Weights of a small sound classifier: trained on short read English sentences (LibriTTS-R).
Rows from block 3, named by matrix and row number. Rows with one number belong to one attention dimension. Each number is 128 + 32 x the weight over its row's rms, rounded and kept within 0 to 255. All counts start at 0. Numbers have three digits each. After the name is the row's rms in percent of the matrix's.
# q: attention query (model.blocks.3.attn.q.weight, 240x256), inputs 172-255
# k: attention key (model.blocks.3.attn.k.weight, 240x256), inputs 172-255
q.68 072:178178130120144132115114208187118184062188149167124093111050115160119130112177125146097084138066179153131112083152121155131143083146130182151063102137159140122162142158103142070126106164093142151120175152164142156098107143098122134146051142098232088135
q.69 082:065121169190144116141083094118122078082113205127106130070084143134150137099098140043132130046175063138124151096136146120129136144171128125089174133135130148152120104086097162087090169125084075149118112101130152156090119121138117138135168111181158162152
q.70 076:128127062104072156111179097154177132155076093149160113186152124142140098122082094096109161147131143098109142163091137139080163147098115106131098148108089108134150096135165122185186151179151089161158058115122136107148134118125122201096111167116097101092
q.71 090:144123176091070122122161091151153118160138118080171103185128128060165119114128115060184123130109138103131143118080136171165124111066083130120142199105093107153093072120142099153167128134191102133154072137135139099135134130143190098132134104104080127089
q.72 123:147087140119140172116116151096086129101115186165160143122193126162042115119114110124156106108115104095108125113110147095123122150126118139129149117130146105153174157094130120139084142106087151111115129137124096075157096169150110151173054176128169152177
q.73 111:096068144122114132105118204121156159117152112130110134149191074129099080145151105132120138122137117129127137082148128123128124128149140090136092116155157107102098144173109121150102136208069116116094111138111125070066094094090114097135137130113187146157
q.74 118:145109108087153144192090163134129114109077142171122097129159115064148122176086162119097100122161078144147156136115161069126158146166125114124142157149136123148178138183132107083112136132125143112123165133194145137103097138129092195193172106082137157118
q.75 125:180093126107133091166101139112176096073092109111162093159123122121137189115149075117145129160151096134122166192127175107098117119116123150072103148110100146193117148069102230187149149161136113159109159100097121095159067128080133100111107112148117141206
q.76 122:165159114094112155174121152120126140132092150153110105121146146102138158087117111146114128149081066168140103157143092097148068151115090152175074120091098162164175084155112071135119072196069141130148084119093139119155098118073151157087074114119102181040
q.77 123:157087129159144109133109118093179135085087140119162113132138173114131187130130168145104109199104140116146188092142163163185158181160155110144106119157125051159098135131152104126109158164167135136152181084086050044159120085122193153089151145135152087154
q.78 132:112163097125141098099131095116156112097171118120092144135105087132069176103163136133114094121149164143170185079112057166078102091104166110116137146182127176168110107127135164113161108067138188119115166059208145173084116075078126077160139202127127153141
q.79 119:159117123164077116081161033094102065159140172137159152110097153181095201097099152136094203133090128155126154116090106118103168119125132188125128153145121156127122172118135095114111146089089127135176089129102069125159174159122158156072110107131160116139
q.80 113:144143156121133154158155126122144147142117121148152102133127101137114096188189155150101131161095128144085086139104127114091110184110070180132120152085119105085155098157142135162154109114087176130131102154114112120114136124106087122090114132107065097201
q.81 111:108167136125177039129135120141132175132161095155144134137102143130144154190102140073115120203163195159122161134169181141148107154127169138039156134144107127105157080134132146213136070109150113109112135146169083102143134114109131093073081097134080148075
q.82 104:086132175128130183147016100093116154139104134153088153140107156139053144112120084138088180113101112122084143122161124100136156121123126118127103131086087050111131107176139129143108193170090146119094152091112199129020158107184131179144146122079147157156
q.83 080:104155110101147095112127132082117154153144107134146157077116154101130129165137105076164076143198071100117127116153140163181126158111100094103130131120177078160130158163142093147140073091135148148123137087137180120081127075120164085151114123098137124087
q.84 087:149146136143107137160142151162151116218094147097101184084086067126122086082144148085112114140167095120143160127180116087131137120116138116135155100135134100146144121173164055105088195113110124104106094126159101140080156110108130119147132138125161130148
q.85 086:119107178121111150130112172109093134115106085159103089113164158115099140132128163166144205180201107168128096194131140107123104115146151093167089108118108138102094117099159180099156164123136195169160118165133105105165144138192082192096110166110103123102
q.86 084:123068139087142101121098087077095156127168101133169103090142123142133171098135152127187070114078117141149116152113139172121096107098145163108103173122109143106119115173135147149166090109165163170116097180108125090179107143156090147101105134118126188108
q.87 081:118138118175138201132108125087166077103106155097106128211154151143130133140170147072182178087146081090069154138103141128096108146078117083136149179099126092158138079114151151137111147102142101130158140114158135066125151086155110162158174124130149109156
q.88 075:121108109137108114200140187129095143078202146115102105143152195126135083146146129152112156157094167081104111115118103156131084105141099161097119125105129070146158117091116171095122131165137092123155141172128097068148197112188117157137080099090141147183
q.89 075:156172075129130096133220128148105112139174118151136108135102097160130151212121128146146108118109191081124128184085105145101145079085106169116086077110129123085141111154136059177105094119150131088100137110160129109114060064105162145127094152161173070131
q.90 073:166156130132140096101108148116088167142132143150172112158205143149128148123132153120139145100154143113116108151168176162117155140069165149080110181157108114142139111121114192063157180147102159194156156093154085055194155090149147134086080050097110093164
q.91 072:142149140133136036149190107150082162141120087137129165159139044100076159072152112133136138091072119101160179085156136169149143145133129149130135107146138148132149167158161136114123078133107111116151150121174149143175114142089196105094070096081117161182
q.92 077:109113137162112170085147110113157108128102167109154144093076159084120136143174121083141088111119108152130152093080098113159122175188096110155148153120117179113075096146109124119162133112181131096134120143149134137165106136115170096133124164133145115125
q.93 084:151099162165178119069143128085096119131110195077112130168082156141134117192150123147094098069130134117115107088097112164093153134244150135172141139133158156139135156086107162106154155120151148120104175085174108130103153104152188106217114151150175125128
q.94 080:118108166099152070103074145149081075105105137145093113164119085127132092125173152098127131115120111121141128120140150150128131155172100067127095120142119101124122090147130118126114154131129167049201142177119172157094144069104157141069120161085123108152
q.95 070:165105126084139091196097145076092107117132076137107140107141152101112177156110088087166146068113056214130135099134134098100110126151187100101169134083159135130136158176092140097112154132170202124179119139126145104112091112094122154151104179124150114187
q.96 138:254127073136168132151156112136105182101118132090116155125116136151082108199139091143151136136115153109112141132122134102100140160130199110119098131206130134108127105168102056123115133162150130095156175054085171121157109111145188114077124131114129124082
q.97 120:138137139080091153205156152128136109144150125143138180146128137151117117156077129120146090125169182135121150096080094089082102152123118130123097130138076156095155056226132151126188104175141112140144122083102148153148118112103111161110089102132179141101
q.98 114:121119094102096158171129111143137141150130155096140173115132184164132189170123117097107112195146106138138102156162110080083125114119124123108160174146151110111125123157134095153078182159124167159162086096062099149126170096114143143104111142136087120076
q.99 126:121132127163138127137135103115136110073084158148133138137079159130033121102128156104081094121182144174190134142141124124194133119115131130101106122135163115142113122117100146087150166131135136079145225105152091155105143121141114095144089100113181143151
q.100 124:158100091152118148117092157134074089157114129140094115115159174064167195113138135163089093123112184137125157079133131167124127163212146069110106077079085157122135139124110162116168154131128117177056101114138154138145073150147153182141134148122051177200
q.101 120:079127160109120146131122136106130068100086191133140209093131126154140175085071125084192171209093154137149127188200106116112149142113106096169127125107149137107147146076139105110161048102177125164116108118092161103107112074152098177133148118158158120096
q.102 118:103090188138106162118110180111143175113132145155078049054136137115145137148063146108095119093133099119167173072146126112155149118113126136129162153138117145077205114143109128121062120148079131101093157172150145136144125171151077137200111151137136170143
q.103 126:113121090087118132198179110109183165089124102160144091137154121135125018235126107126075064143141108103114109068134088119117193161135142127136125125175126155151176078094134088131182084181085150142126167116086087092144127131069133175086105132123166150136
q.104 108:148113148156140156148136108116115087090097160110149151090145096173117086153113126091076143084127161124204116079138112166116095109159101128179096138153125139134154106106138193134092076145133164108144125081155136096097152127152052108187164118131138078174
q.105 104:097106192151121128144199101113110162135090175107139110111170127126049166101099096085177081094114108124134086184098136116111142180119119076185084121100093146150087149107154086127110131114179094126117156163114153148212163194081152132130165130128106136091
q.106 112:174170162131114136073158123171132105121167138117114148170094119136145134100114151104135119168176031121135100101148122186132133130160193170144112126100119174165108171156090112155171106117107154108124179139152175115120130155182143112067147135118144086099
q.107 107:145105133128140196095123131115158177157165103115128146120099174147133061130123116157137046069163111163066121131093135126120169148126186130137118126133131107113112141127095111175130138074096111061171149142097131104062139125176128151112079172135128124149
q.108 085:166098062109132114160085142118114165150087106104121120166114135099194179145090109164170150131123108153162126161119120137063104073147115167176111102129140141122111148124142117136136111155181133103129158125143118079114137095122197118136103130119110099082
q.109 096:148083148180049155129146150131127121103145164122097158170168150158117107084136086173100112116175070120152076149169106108121158120164182089098126143081154143108144121109123150164110135113082054118127115124194111134073160134113143181118200109119187187162
q.110 093:182096045102181143090160108115121074120132187095103119182123106036145177118049103091124099067154075062170138144104134082103145110132146175144144145086110150159145103112141078102154116141136159118177096159128142148142085125109102033117175156128131122164
q.111 087:121176145082155156154154065129089078111140153117153220102119142184183148133103124101091179126153189115106212132104080125126098105111117131107141165101122131123107068112131115097132130109197147148135139076056082090099124088147125106163132135101161119142
q.112 079:190088154128128101079089175126114140111177123081149107167132092160129207083110079086143126123118140139175047041059161099136129152118152102137152093074166125108151120123110151094056108114116120118143124144139116136161130141119117045086101139176122098146
q.113 084:147156072115159125135107120153122152121203134137116044130108104137161120116159127142102120197100131093093089006151121143113158095164144118104113142119123138107116139108116200147092128147150122180166133139154097141150188121104147148168066093168121213141
q.114 086:163122136179110172114134091096134137087139131145119102178161160094133112123086086161155135100159129134135116160144122119141151156070112105113136090130148120150126182115087140189121112122102130134126081181166207138134068098143072151145136097138119155183
q.115 080:135169133147143126111117102158142123146084172158108132138103136115154142161063109100143148084136180168079139191132161101086121183095122148155125168111157090129139164118119107168164115083214125110113135125067158120085106097154165142152094137116078108114
q.116 090:124141186146151122156099143156134151132111161085150180158109128106177167112118118118114154129120164117089131160081124116110125145100112100165152171117109112144146133086142126069156111143175135215106114152077102129100121168172143080108139091121132103133
q.117 075:096131156116082108140092111142141149195079130175118140110102137082157068142100204076100120086132138160096189139131070161129065158120058097154125133128119116083087098122101105161127121087148107100145086093091127134137151084100160186135112170125160145064
q.118 077:126149164097129141136183141180073090097112195135111060065141086171112132111177112163133138191140125110140165164112126133093092082209120151099146097132130130150155128122112096168097089143097093141110141095122133133114142120128097084150151096125136159063
q.119 088:176094098138075136107141105128107130105146133113079064139143132197101121089196131182155142148078111172149148063151064110159147098175177152078087137135160146128098141191107151150092178126083100030160131081103101097161152122088137083121139114170116100157
q.120 122:131135131095192130116102121092130166102070162088107122093170149095190131093106112155165129104126161135103123112146140146098116119101106123112147139142091125130118214141094173129173050154146082129115185114111094112095181099109134084114111152142160125115
q.121 102:094096136144159173106169118142116136061111169064154135169132148145066132093132092047142143117078126121152043145152130131104190175131109143156110156126120150091135135120166088089142099078087176132127099157157133149114145145123143103123150085091119115118
q.122 130:131134155101101111125095162124072113161066122120123152120094161147144164145159126133151126166068144142134089140179080155172108133099148084161117099156137112178123165127121136113138145130153138105124108079090148150136131135139104084154168108139039112142
q.123 122:125132148145164116096124157126151126087138090112123163102112160095126179163160108124100120128148182148138160115156103080101100144155086093113145164152111161154146113143099135124125134135182124118107062168111145158123175099150127158148140131160071114126
q.124 127:109128118095094113069103089169169073112147150150145138114147177118110168112165159144082119137101110127120089147100151164105120115154071139107093104108095120143112140165116127203114164159113079062145098142151148095122118040153131051121140162105131183167
q.125 118:166117151096067164100136121112159088142141071128139161147125128159118113093113163096107158107147065078125129099130110086110122155139118061103118086142175121135106201110139143097103121193152151174145081161040137113127125152119146136102153175137110121140
q.126 117:054076127120142096155135156126143078126137139087132042185142167128118096110083131113106096095160089156152199125086116131103173173150117138141129119093124201109115131148141123145169120116156191138139188168091149106134127116140149085091137103161109099172
q.127 125:146177163096139138144069124153124141168140141108113121185107133139165044193137122152156144144096103073157131078075174142140127123135157133124093128095087091152182132177115101151100169132092132169158147166132108061101104100139081146120102045137114156127
q.128 119:043128099121078156157148112107096142103106148158131110147159170064161129187069186087142114150168082143165175133180155174131103121059121126103161150093120125077122087169063112163156157114131165181131116052096197133120054173104118177088114170081071125134
q.129 105:118097163143134111101111096118084156091139139144136148192195137087119130119169115132130138075099101166117137063087143129121097133104081066135125067131151116106175163118117168132142104144086173098129144158156197059094142107115136114154153123149139124118
q.130 112:131165100123126169108157076131135112132122111151136147097141118087172108116156129145123133027119146114133148127107107178076146102107126100084164155124138188161104146147173133149155128136076137103098164153101123109132106139145057104174150135058105176184
q.131 102:142136096186168087138083127172130171163101101182111143108065142103114167131173189184171128101163152164093099137136131160140124117132141056164133120093115095069170128112134106099212125149157103126058157122127148102087132089140099160092102076146161122104
q.132 091:161145123116204073160138119123158123147095107118165185155160129145115131150034112083075166160106103117081180098090116131109131156101135142111177143187135091112142121145108165019151139158175106143154090143116122144075072117133137117113115140132119064165
q.133 081:143151080122148095102121085128157188117121108135111072074131155094115135093107148125162168084186158142185118148122107164141120090095151101078140078133134176119075100097154083131172135130100130150095147127163177137130075157098110139103188079090117175159
q.134 082:143152128129135215181141099102086114127116107063132164166121096106101124150129182089082133085129116047096136133120140138146129061077168127168087121141175190142111079169178088050110110140161089176109081139205098084099123113115062152170124124170171113111
q.135 069:150130126160084108136130126138130108083079112144184152179083152106138123181163180135088124129093123158102148172176101109092143081136128136190150141143052156092129132094140125071149157148104170154089111103129123135185133152130115130136137140144132093078
q.136 069:152119196090114076125083109135114136126112165128152151125138142183188150200146095153164164118106203098180137175155171138122127110164157124166114128120084091120137173090138123133143128078137124177167145168049059099131110130159072147139074142136147071107
q.137 064:142110128085114154082133095120101133104121146162188111132145123114183127093134158141129088134071130142128145155153095141126121102123122103131160075165142141069143174083060132097140142178071213150078139061154141163174071141054089091128086162129131132094
q.138 080:153099154169119115143123140136128169184095142183134121122144144143135105127189164155135138104114151131091108172125131108125092136181117124169165070117092030106160171059122100163160090105195160128161123141111119114134153149148132229112139103162112165096
q.139 075:129117147135114134095041105090138105120108067146158166077124161115110146139115104095170151081171117176058133059103116089157140171079124117110134177151132143082120123153123141157113168151118103136122124143122157146101100163117159120168049135132101116154
q.140 079:112175088143165133194103124131122151154085098189118129118113104132113076134135184143139138214096142150104155121135097113148127125147075125167085154158146133102102092101169115125153140179171123161104127110122108169097170106148171173139140117161078119036
q.141 062:201136149094137132097126192165139156113188119078181187124121178196139133160196144151104160115145070139125053137116169171104136122082143170085081146155140137167138144118110099134123118098164158113106110118135125173135128039119102125128106099084078126104
q.142 074:125138112076111153131090150067124139130121122131124134158111122027072169109087148080054109127184114123143150130111134122142123091079143108169154121112145197080159074106174096145181091159094167083116109108177171099078151120166130128131134134139190138130
q.143 088:159134125135115103094187117137125135093156128154119085128134137129133065131167142122155110140077095121148079102170072155120150121126166196127121155121126112099120085121098102114147136186114085108137136056107127198131124146088145145111120138147092148115
q.144 121:125205111132135123059152152092153108144157128166113149137072107141102091173124167177155167074201168124149135169172150113047151139110106151143095196060134170182098125162094110119054083104130181170098113120153151151173186178138123118142162111130098098076
k.68 075:141153116129087116133109150152146102162135089087131117156059123097147072079134120086117125132150183117053166115145132080090164116052095142176145107078151163076159156101120150083110180060103142109112115111149186129135083122139175136136125121138126090145
k.69 087:142141139129128100138060133113137156163166135164138152143034099138137090177139113162114078124110173155155085092173142109187098108080154097147109099118128195125175140100166100107140126127107118127157187121108144123089140159149105120176153108107043163120
k.70 078:109084183131167147048147139104150141126130218147109166143206173115099123129113168104158190102177106111104098162131105157102169131109177129117153077171139066048114095126121135138166070104130111134128154159106072150163163047140131170195125075165138119048
k.71 096:113164136155134136148128075122098127106138160137141155155146102173049142109101150161086085145091087072197130165160093131167191117174189062098078139165176105138094100115149090145132140116144082114089077190132125123141184121113109126109143194133139150158
k.72 128:154107131107110111118183127141096144181144073134109153105143157144150084113129174140133107103158080111117166128129084177126145152165191106115068135165117145165115156150096129153125131166129148130122124182150177140123126117099155107109141104059121128170
k.73 125:112066116187167133105066122091108122139167138118120108124144128090128070125083103183107134104130110224154173128132206117102096151081156136144175127138182165125167158124136159125068085125084138114132117126138145141127102139123061096129155139101170097101
k.74 119:107088174127088123210169097135108101123219121138135122166142161118151094152110114110128124108123144130100117159093147075181116101106129152155140082145100099046159136108117103181104142209128089111091130154132125118129108081151152120086155145105107179103
k.75 121:136101117133123167088115147119145026146153150129142101120135117111133170166125094134103146118085108124228118140181138082132157113128198145064129140115130135145168197105094106112131085083108117120097153062102180163118103187182123114144109089191080101167
k.76 118:068191139159099142157206123127140151083179177148102134150111156130101110164117147087118142118141143113120134087113112178162144178120113082079104136164118113181085094070102115134222132146150143212156149083090145157057104099157133097116150140133085149122
k.77 116:124139133171197101127180144171063124120081118131150050094114074123124139074114185202157114142167193142066122110140184150136134181129187127127113134104088095159111157139150116125041127127139217163137181135117102139136108144068166091112151079108121090158
k.78 121:156107117109107160158105141104099152079136141149158124116146178143149103153140137142116099095192102138184175141132055164157166095134158057124070117138135123151164081117109092180188118237095076147167133151133172113138130135076132107138119170118127130117
k.79 127:151156125166132153152132141185157145148133161141140154117124173138152133129132080103163133087063078104157126106152157144100132142160103154146145110176142110090070175133105161103160077077177105084163113096107134127113142106167107121081113121109193116122
k.80 130:128148179073106082070135139117130107094095155102105153131173170153147098139145169135105157135099081129122114129138122150146072108132107122128099101090147175128067127115024171134125120071123144123115051103109090168166126111127122101134150080181178144063
k.81 108:114120157145165151150132156120092100191112188141144139154105215100098122147135116172091103111122067207132157149121055095153136115168125185116133186144125079114171101192146109118119111088114149101094141191138117122090132094088112139173139141181137144115
k.82 099:119137132146129125160090125145125181140139125145142157104154121125135157133146180095190109114169110118116138183139104131122085207133126161177110154125147120029123122145134097069120127121143190147159102070077150152127126154133135163097099070142094183145
k.83 090:137187106147195167148123128119133129081136108157155132120168097169071158216124024127129145131087122133191107150147131110161195110176156134109141098139136104132117118131152098171086154136133153108131125152156130078083114169141105122116146102159103129100
k.84 086:088077150140120142209113133124052199155128079076157148100096122110126146184106170068159123126167133141038138110153083144167124173139065107129167092148099131134089147096091108117100139123086162117174117136092115155142157122146100142120119092108089242108
k.85 087:145103155102121134165120145158151065148099110135142145136105119209199143079133165108153171152159155155138116143089181141130086193126108105080112125154143084110101133200138146114086135146062113114074110130079083156126113079140132169108155146208121108120
k.86 083:194153099113117117142132165144131092145143101107082160153057138132107100132129099089102161098159116149101167133111115172139162116128148106086138044209182096082084120175190140050151149064103110169089130098179082106078114146123145108110075111096176088158
k.87 089:118156151177101058052076080086177138058157146171119144111099100126099128139130105201141091154110097119177139111176177129087059082142150113157134116097105147139121149089136143137138127109190063158164135138178146161124160130203077104167165153144104105113
k.88 083:140142158180100150141132125142191113116122090098165175147115086126161115069181153118095086121111112100121159119117112119080089176135093132166099158081138140128140130139101149126124129135138106110149072071116156122143083126164127108140100169132115083157
k.89 084:187135084128140144123157189113105112079095086096122097097166158095113145102081176120144130107109119120154120143176124138179191102172130143078162079067120071195163123094115146086155119093132138155078145130145080104186106153117160127207141154131192113090
k.90 079:126147123150127052142143118139123141127099141102138188095118123127142120058100081188117107176122088202096148099113195160068098146173096103134124105113168083180100058121069168130112193112184062170202104112128109113158109114125100117140133103154087125163
k.91 069:127119156160096133095139159127111172161132043120086165063160127108113188136121069097146135132133116115092164158095142092038119092093129194139138153162090148127140154084175133097165112131132132152160037132168145089152104146071155066145067124086166099177
k.92 078:146116114125086122109138122105121113152121132103160088184034169139175128160173193106104145133171129124120118147148102125132138113060187159120109091118113173109126136126123090139143147094108146074107098158124160180093134144089151076112157142108105139112
k.93 085:120168123140125107107175149118180139089164117134112078116151102112169164151144114160120043139079108138167130111129145139122106133165143120124110102051053134168125137144093131130105141093183166110097099153179179122162151171144144064152143174165155102105
k.94 078:173102140145096125138117091086166098089130081149138124128162091093097224136195108197116140122141114131168136204099146105101131186078124159152067112123101103148096131156177175084040135146128171102177031177066164120113107134133119088103202150110115102148
k.95 072:155149064109143108088136198132162117163103069133116153090116099137151199159126072136166080140155122132110090116095161155119127122106143127125123160142119073163135147163126133135144172113140153164123136175144130105135078169148154131142133135147140104145
k.96 120:077158144179152112124098134126152131100160157170144106159193075109161169158125199123137051151189137117095091147111153130102082121116027103094143150124140117120162155156115114057126134121185147121160125167178088143116159137086144175159133126152160154154
k.97 110:089124162127227140124068175144138196109146080123132127176171083102156147120160145161117097111141150180106121130156139155101110092138149145123149122122104115098135158170095170158123115080113140194087126128093168143099127093082146141100118162123141122191
k.98 124:172126075134159100152143084126099103148105161159123093124149096127182159178120140106124112110133142078134162143077106108141061107151082130193148105124147174161109134140163120129193123157156100111124134111134146114088116154079138055126145154114141123130
k.99 122:179092125130115133136191117103114097115157098133109100121157161118097149156072095145133091143085117144135094158053201157111127108094061164114153166159108122082096113077115126171135107144168103115085172149175126140134088158068132121141091131148153166149
k.100 111:127058185095092148126175115160141153117117141105137074149136205137166086080117183126144141145186120142123163101114106150145137158157133131106101176084145112096116104184087092144171117154131119097123096125163188116131110138182095138113112140088132115078
k.101 109:116128127173090144095191177151094162173097150129077146137164179155098105116131128160060097167068136134144114149085122073085090111138173112062113123184096098097135124179159158148153104150176146180138160108121124129064110129136152196150099085111109112119
k.102 119:104152100126115092105120126140161095164133133147156083140110160155068110155147092119152114148076129094148137154130106168149131087162155142243137105142146177156110133116129131045174099128119164107181107103094113099140078121122087064150157128145173171097
k.103 128:132134132112094143143152165138200203134175101117129084118186098126167168131173115143095109144054127115127087109098135104175156081072123188140160130139138155160130167151139150083104096130135142142157154166141162138158168106167122152059085135144124082104
k.104 120:154131154111139118064149120094147074154162140083082126138145123052079134066090136102113111146163073075166118074095073139130147100207096099156145132126186140168155124150104110125160171119160079111149162099187184136127084106098112163099149133106114115109
k.105 111:196148168132145133103171159094038092113152115125129124076136094115091111198113154130130093153176146181183127163138134124084138138126095132132087058094099195174180140125108128173122142138087097136121121067158200180161194115118134140147089087102031126052
k.106 118:125141147159142096160194115189124122157087138072159146151158110114109118196150136181125119093078133149084143131122136061133129100114136173134128135201110154093095140090105092069145144114113117137164100119135074136088170065095092137058119118109106147134
k.107 098:168140061110141164136112162203158113095121116128118174112137116058149148153191109185138153154077093108136133159185079133097141073121166097155161129132169134066160154137121076102101080163196110174129086136129151086173138133094127114113156065139081124154
k.108 089:167124121199119112154181077099173144115130132140153102103135161141082088224123133123099156103105108131137145145093111170134131113117108142179096148144174115118177086103056145081143114142091148098131094145153146173122166115092106121105184160139147122165
k.109 099:080115114117173095127061127126137086139087090109069149143184132118127189113114166181135107103137126181124161152114128158089100103105096087062133158138111136133146101146197146178139123094145158109103130142093211100126118160094178111118142160100159138099
k.110 095:170134118203095161195116121129098114050075151107053149100092142156125087148131146131065121176165086153117113076152186132101152056131138129159107166119108169135129088115069142151137122150171113102151138160134133149089123122127163113115064112097044066134
k.111 086:087146159150130131122136123161138124142170155133079121116136145138098150144084165183118112118093147090125094051127147123154105127134106136142099162068121135112131156183156102130194159145116145178105101181131150136106048126112110117056079092120158133155
k.112 079:187098144151199160152169157089101118129109122135140069137141117095188073115189132163113177110183105156114166149108071074125134101138131122081157127184108151063152155148092101147094086163145125061145053150117133131167163102173129089137109076088116103070
k.113 085:096126125104140099049168105118111118142078142117160127171222152186157062172128102095121117071142097117041153129128152098184124138138079127085158151158115130151149091134132104051120121080136123153104103148158123131152170117142158131143128138160172110121
k.114 079:093155127062106150139109082142166113066122116061132127044109121153103162083128118105112111164148126138155097160138102170097165171107137073147068126150100123147111095106175141144082085141176140106139116119161176171126125198094164154120107105160079162142
k.115 074:076073128153135132106098133192123147108212129160126122118131174084132145147140216186187121176075104112104079130101126185170123137094196116139137116180117166124113180091125131123127098138055121106170088136115104129130136127076089155094162118100136168128
k.116 089:123148173160117155050142157102144126109140182122118131132153102155142134152168171117120107132150146103060117129107152105120094135153116138120182130123117096088129176111134112146177126176082150131057127129158054150170148060090067153110151153090145145096
k.117 081:101096126134081134138136113091157109119179166098201120125108086101125091124109164152161163118129226072125128151139158086094124175097171149138163140109147137124084163139197127112067168109139156176155109147112158125160085122145079164150128158106165117144
k.118 070:128113136187135111113105173144122156193145103183149102143219139148114135165139155208204117142116093125118129111131101164194116176155123099164077134075161133134107169194098182138143155122027152149114128119123104082122151090096163108059159117132125118141
k.119 088:181123119116133110169094179124162136114169031123117095114198151101127094063122080212116104126077113155116119130105148180161069122106138139117119100095139194141132071186139157108210162102172160133145115146082161128096085109123148104132152059171159157142
k.120 128:168153101092174091167128140075094161108137193164090132151125100156173109149168158122066131152144173122105103093146164138152092120147137142117094129153185149157133125134179080110098183157060166129167137122115066060117197168113133111073162118147163147129
k.121 127:111088119157074175212154148193152067137100103109160135111163126134142138140120121124100123136112163191140124090085154124154132142112170122099124161127133143127139133135120132145134094121166076165095168118155121103179132131115092117145116107098109130143
k.122 113:158128104166124097075102144112182138072148096128123091146102170089102096129136184089128142156156130104099140181101195130129164094088158058143103149122106141118118066094134116103141152078096153149121121177142096140127110126125153173145090147148135165106
k.123 119:145107063135167097122198100128113154129134091098117162145151183130087082143153151139127141099089130122206152135120106127017107111137151083164129157115127114132113116089121134099116136161167135117180149078150166155149126129092153138170106078179076085161
k.124 123:109157208128096146108133148127107168142151132118105106142099093116174202144121121101161119103075144096107120155081181134145073168071102069066132110104152086164150115107141125121106049076194114093122147154141169149128115074103135104091127092115089137138
k.125 142:146104105113060122101121142148149142135086113137105107114138106175103139108139122121140082152121085114175098177132085125127107115143168163141146114103073120152140115122135161142110123120160108104112143107125148146157142172119157171135160126124117116128
k.126 119:099042108150098124169090147127162136084132134107129123133137108150170104111158127133150120100154159121097090122108169120100157124148092161126169088138142157181157188107153156079183117189106084129152180106106165123110095123105134184101121145083145102149
k.127 112:171136078128108141168177115134156076183100120160101187132134173111156143135150153106197124091108124107093070156132205127142176135111118133143134193171095121163171138149162130143157115139154116095128170116072111134120141090045150160142144131080110146137
k.128 117:139130116100127129103138087146095128110100131171125134128092116132094111145078102109161055154117167102163118132158154116118171090150116172205152127109155138214128125141141217114154155136124080144106186074175109109121126159097176166091108162139136165141
k.129 106:134126173150131155166101149130149138122126084145184157122119103083143091098135085116237152171103151138144136147171164134167146128116061149210061116106151132020146162112139133168082112087082173099165109121104154068148132150116122158111159108122154104141
k.130 118:125170144155070151120036155146158107070150121098083167064150099156097128146110082138132108144102125102082125061161104159171165164139170159154097164117145122103108090104124131178085108128203130145148097131139085191124081157130144124119070141124160096141
k.131 114:084089109149098094129092123150170110131132143155115120149122068164170091116115136116108174182170134095066139152181111109050130101127100183142181166148146175095124130116152091127185146176052118150106158162135112084128107096105158111095170177201158108094
k.132 093:133155161098130175102095133171086118108155175118140119135135079116166074107143170117116133138118154088123125110189139060138126118100159136102136151098153055115125108117161083106094133143156118144107135139109101115183186100145091156152162135083158127130
k.133 087:149102115158123153187114144121166110107042101148100152070105137145116138120121083056129158116128113125121117158123150121095169065118153117159083139193157159109145147123114201132108104110173114099139130101172157173117147139115177127121103135118101121128
k.134 079:131129085075149029120197149112139126155126130175105135132111110149139127058104097106112145115179131127129128124189167084135119092118077165160174150114136097145160126128176130134147197129144174147074147095118147132120126178128141126127129170167073144147
k.135 074:074112137072125079174080159122091112123134141116112102172134080143136119119076083135081091168148200126115129134115153206109145139166095116144116153123069102180110100102192060083172117157153124150083211085117079130145116161189165157160097115100163162135
k.136 075:085122126101149062081173083119138095118188113170162097124136090158147129120112123087116146119199161155104140149116143116097175111143131072094134133107072143144129119150132058120144122103108118143067153161124121156091109174103119103118078102119085177146
k.137 069:157137164146140099146106141094135151160163129055137102143188152113121131142089093162150112148117141101092091124134148227165039146094145103131149097146105104141137158115145120077135085117102116178145176142156123159044101153118177157130130121115116127118
k.138 077:094112127172148094052144105103165103104199149146089152124121053165128132115128104136191103150156128077148116182127140125075153179109109144128096093114114117132088202143127098094101091139149087157123101087163058124144128147108113139191170152126151179126
k.139 073:152142147079125168110082140167127126078100107086134155122139105119140098142171114061134137137109198119099165143136094100148204083127158124127155129154179175074128118073149129148085154152206157125145093187061103148109119120173120164144072103118165094101
k.140 084:082143142147097104100104119120096088144149178090162127171094134171139126164165121115108114108129126070077124098166154154081106189116120181130162097104128118172107157113146140081167169160110139130111089129116087111162129052104144100150152192125165129173
k.141 064:112053080161160095120112198090150142108143170139182165087110163125168117096147133130175136096187119054126192171141120151100089096119102133062173157137110107098176159150161101103058132143090108073152074143081128102156140121097069088145185156148109132115
k.142 079:157094118132075130161121118139135124146071186052121157097082143126138121140101138157089092176099104080113150133186094168079110090167177177157132100164148166129157101127067188118125140135134184133189126117114094125117102078151176131117144200145116095149
k.143 083:070148140147143135180047166112102130099138121130151068136164097130166148111137087148119112099106135198127155096079109115113119165153125138130127108139106146128142113098218098143141086134163111075104142123095136097184145182120130096165090119076226136158
k.144 121:097088158121101075081185123134132121148085185141126212169122124127158135114116149134129128091145127143078119118134143086131154140152153112171118120138082132072108179136114060131138097122167131099094126119096133133119130074109198156092127153088069195028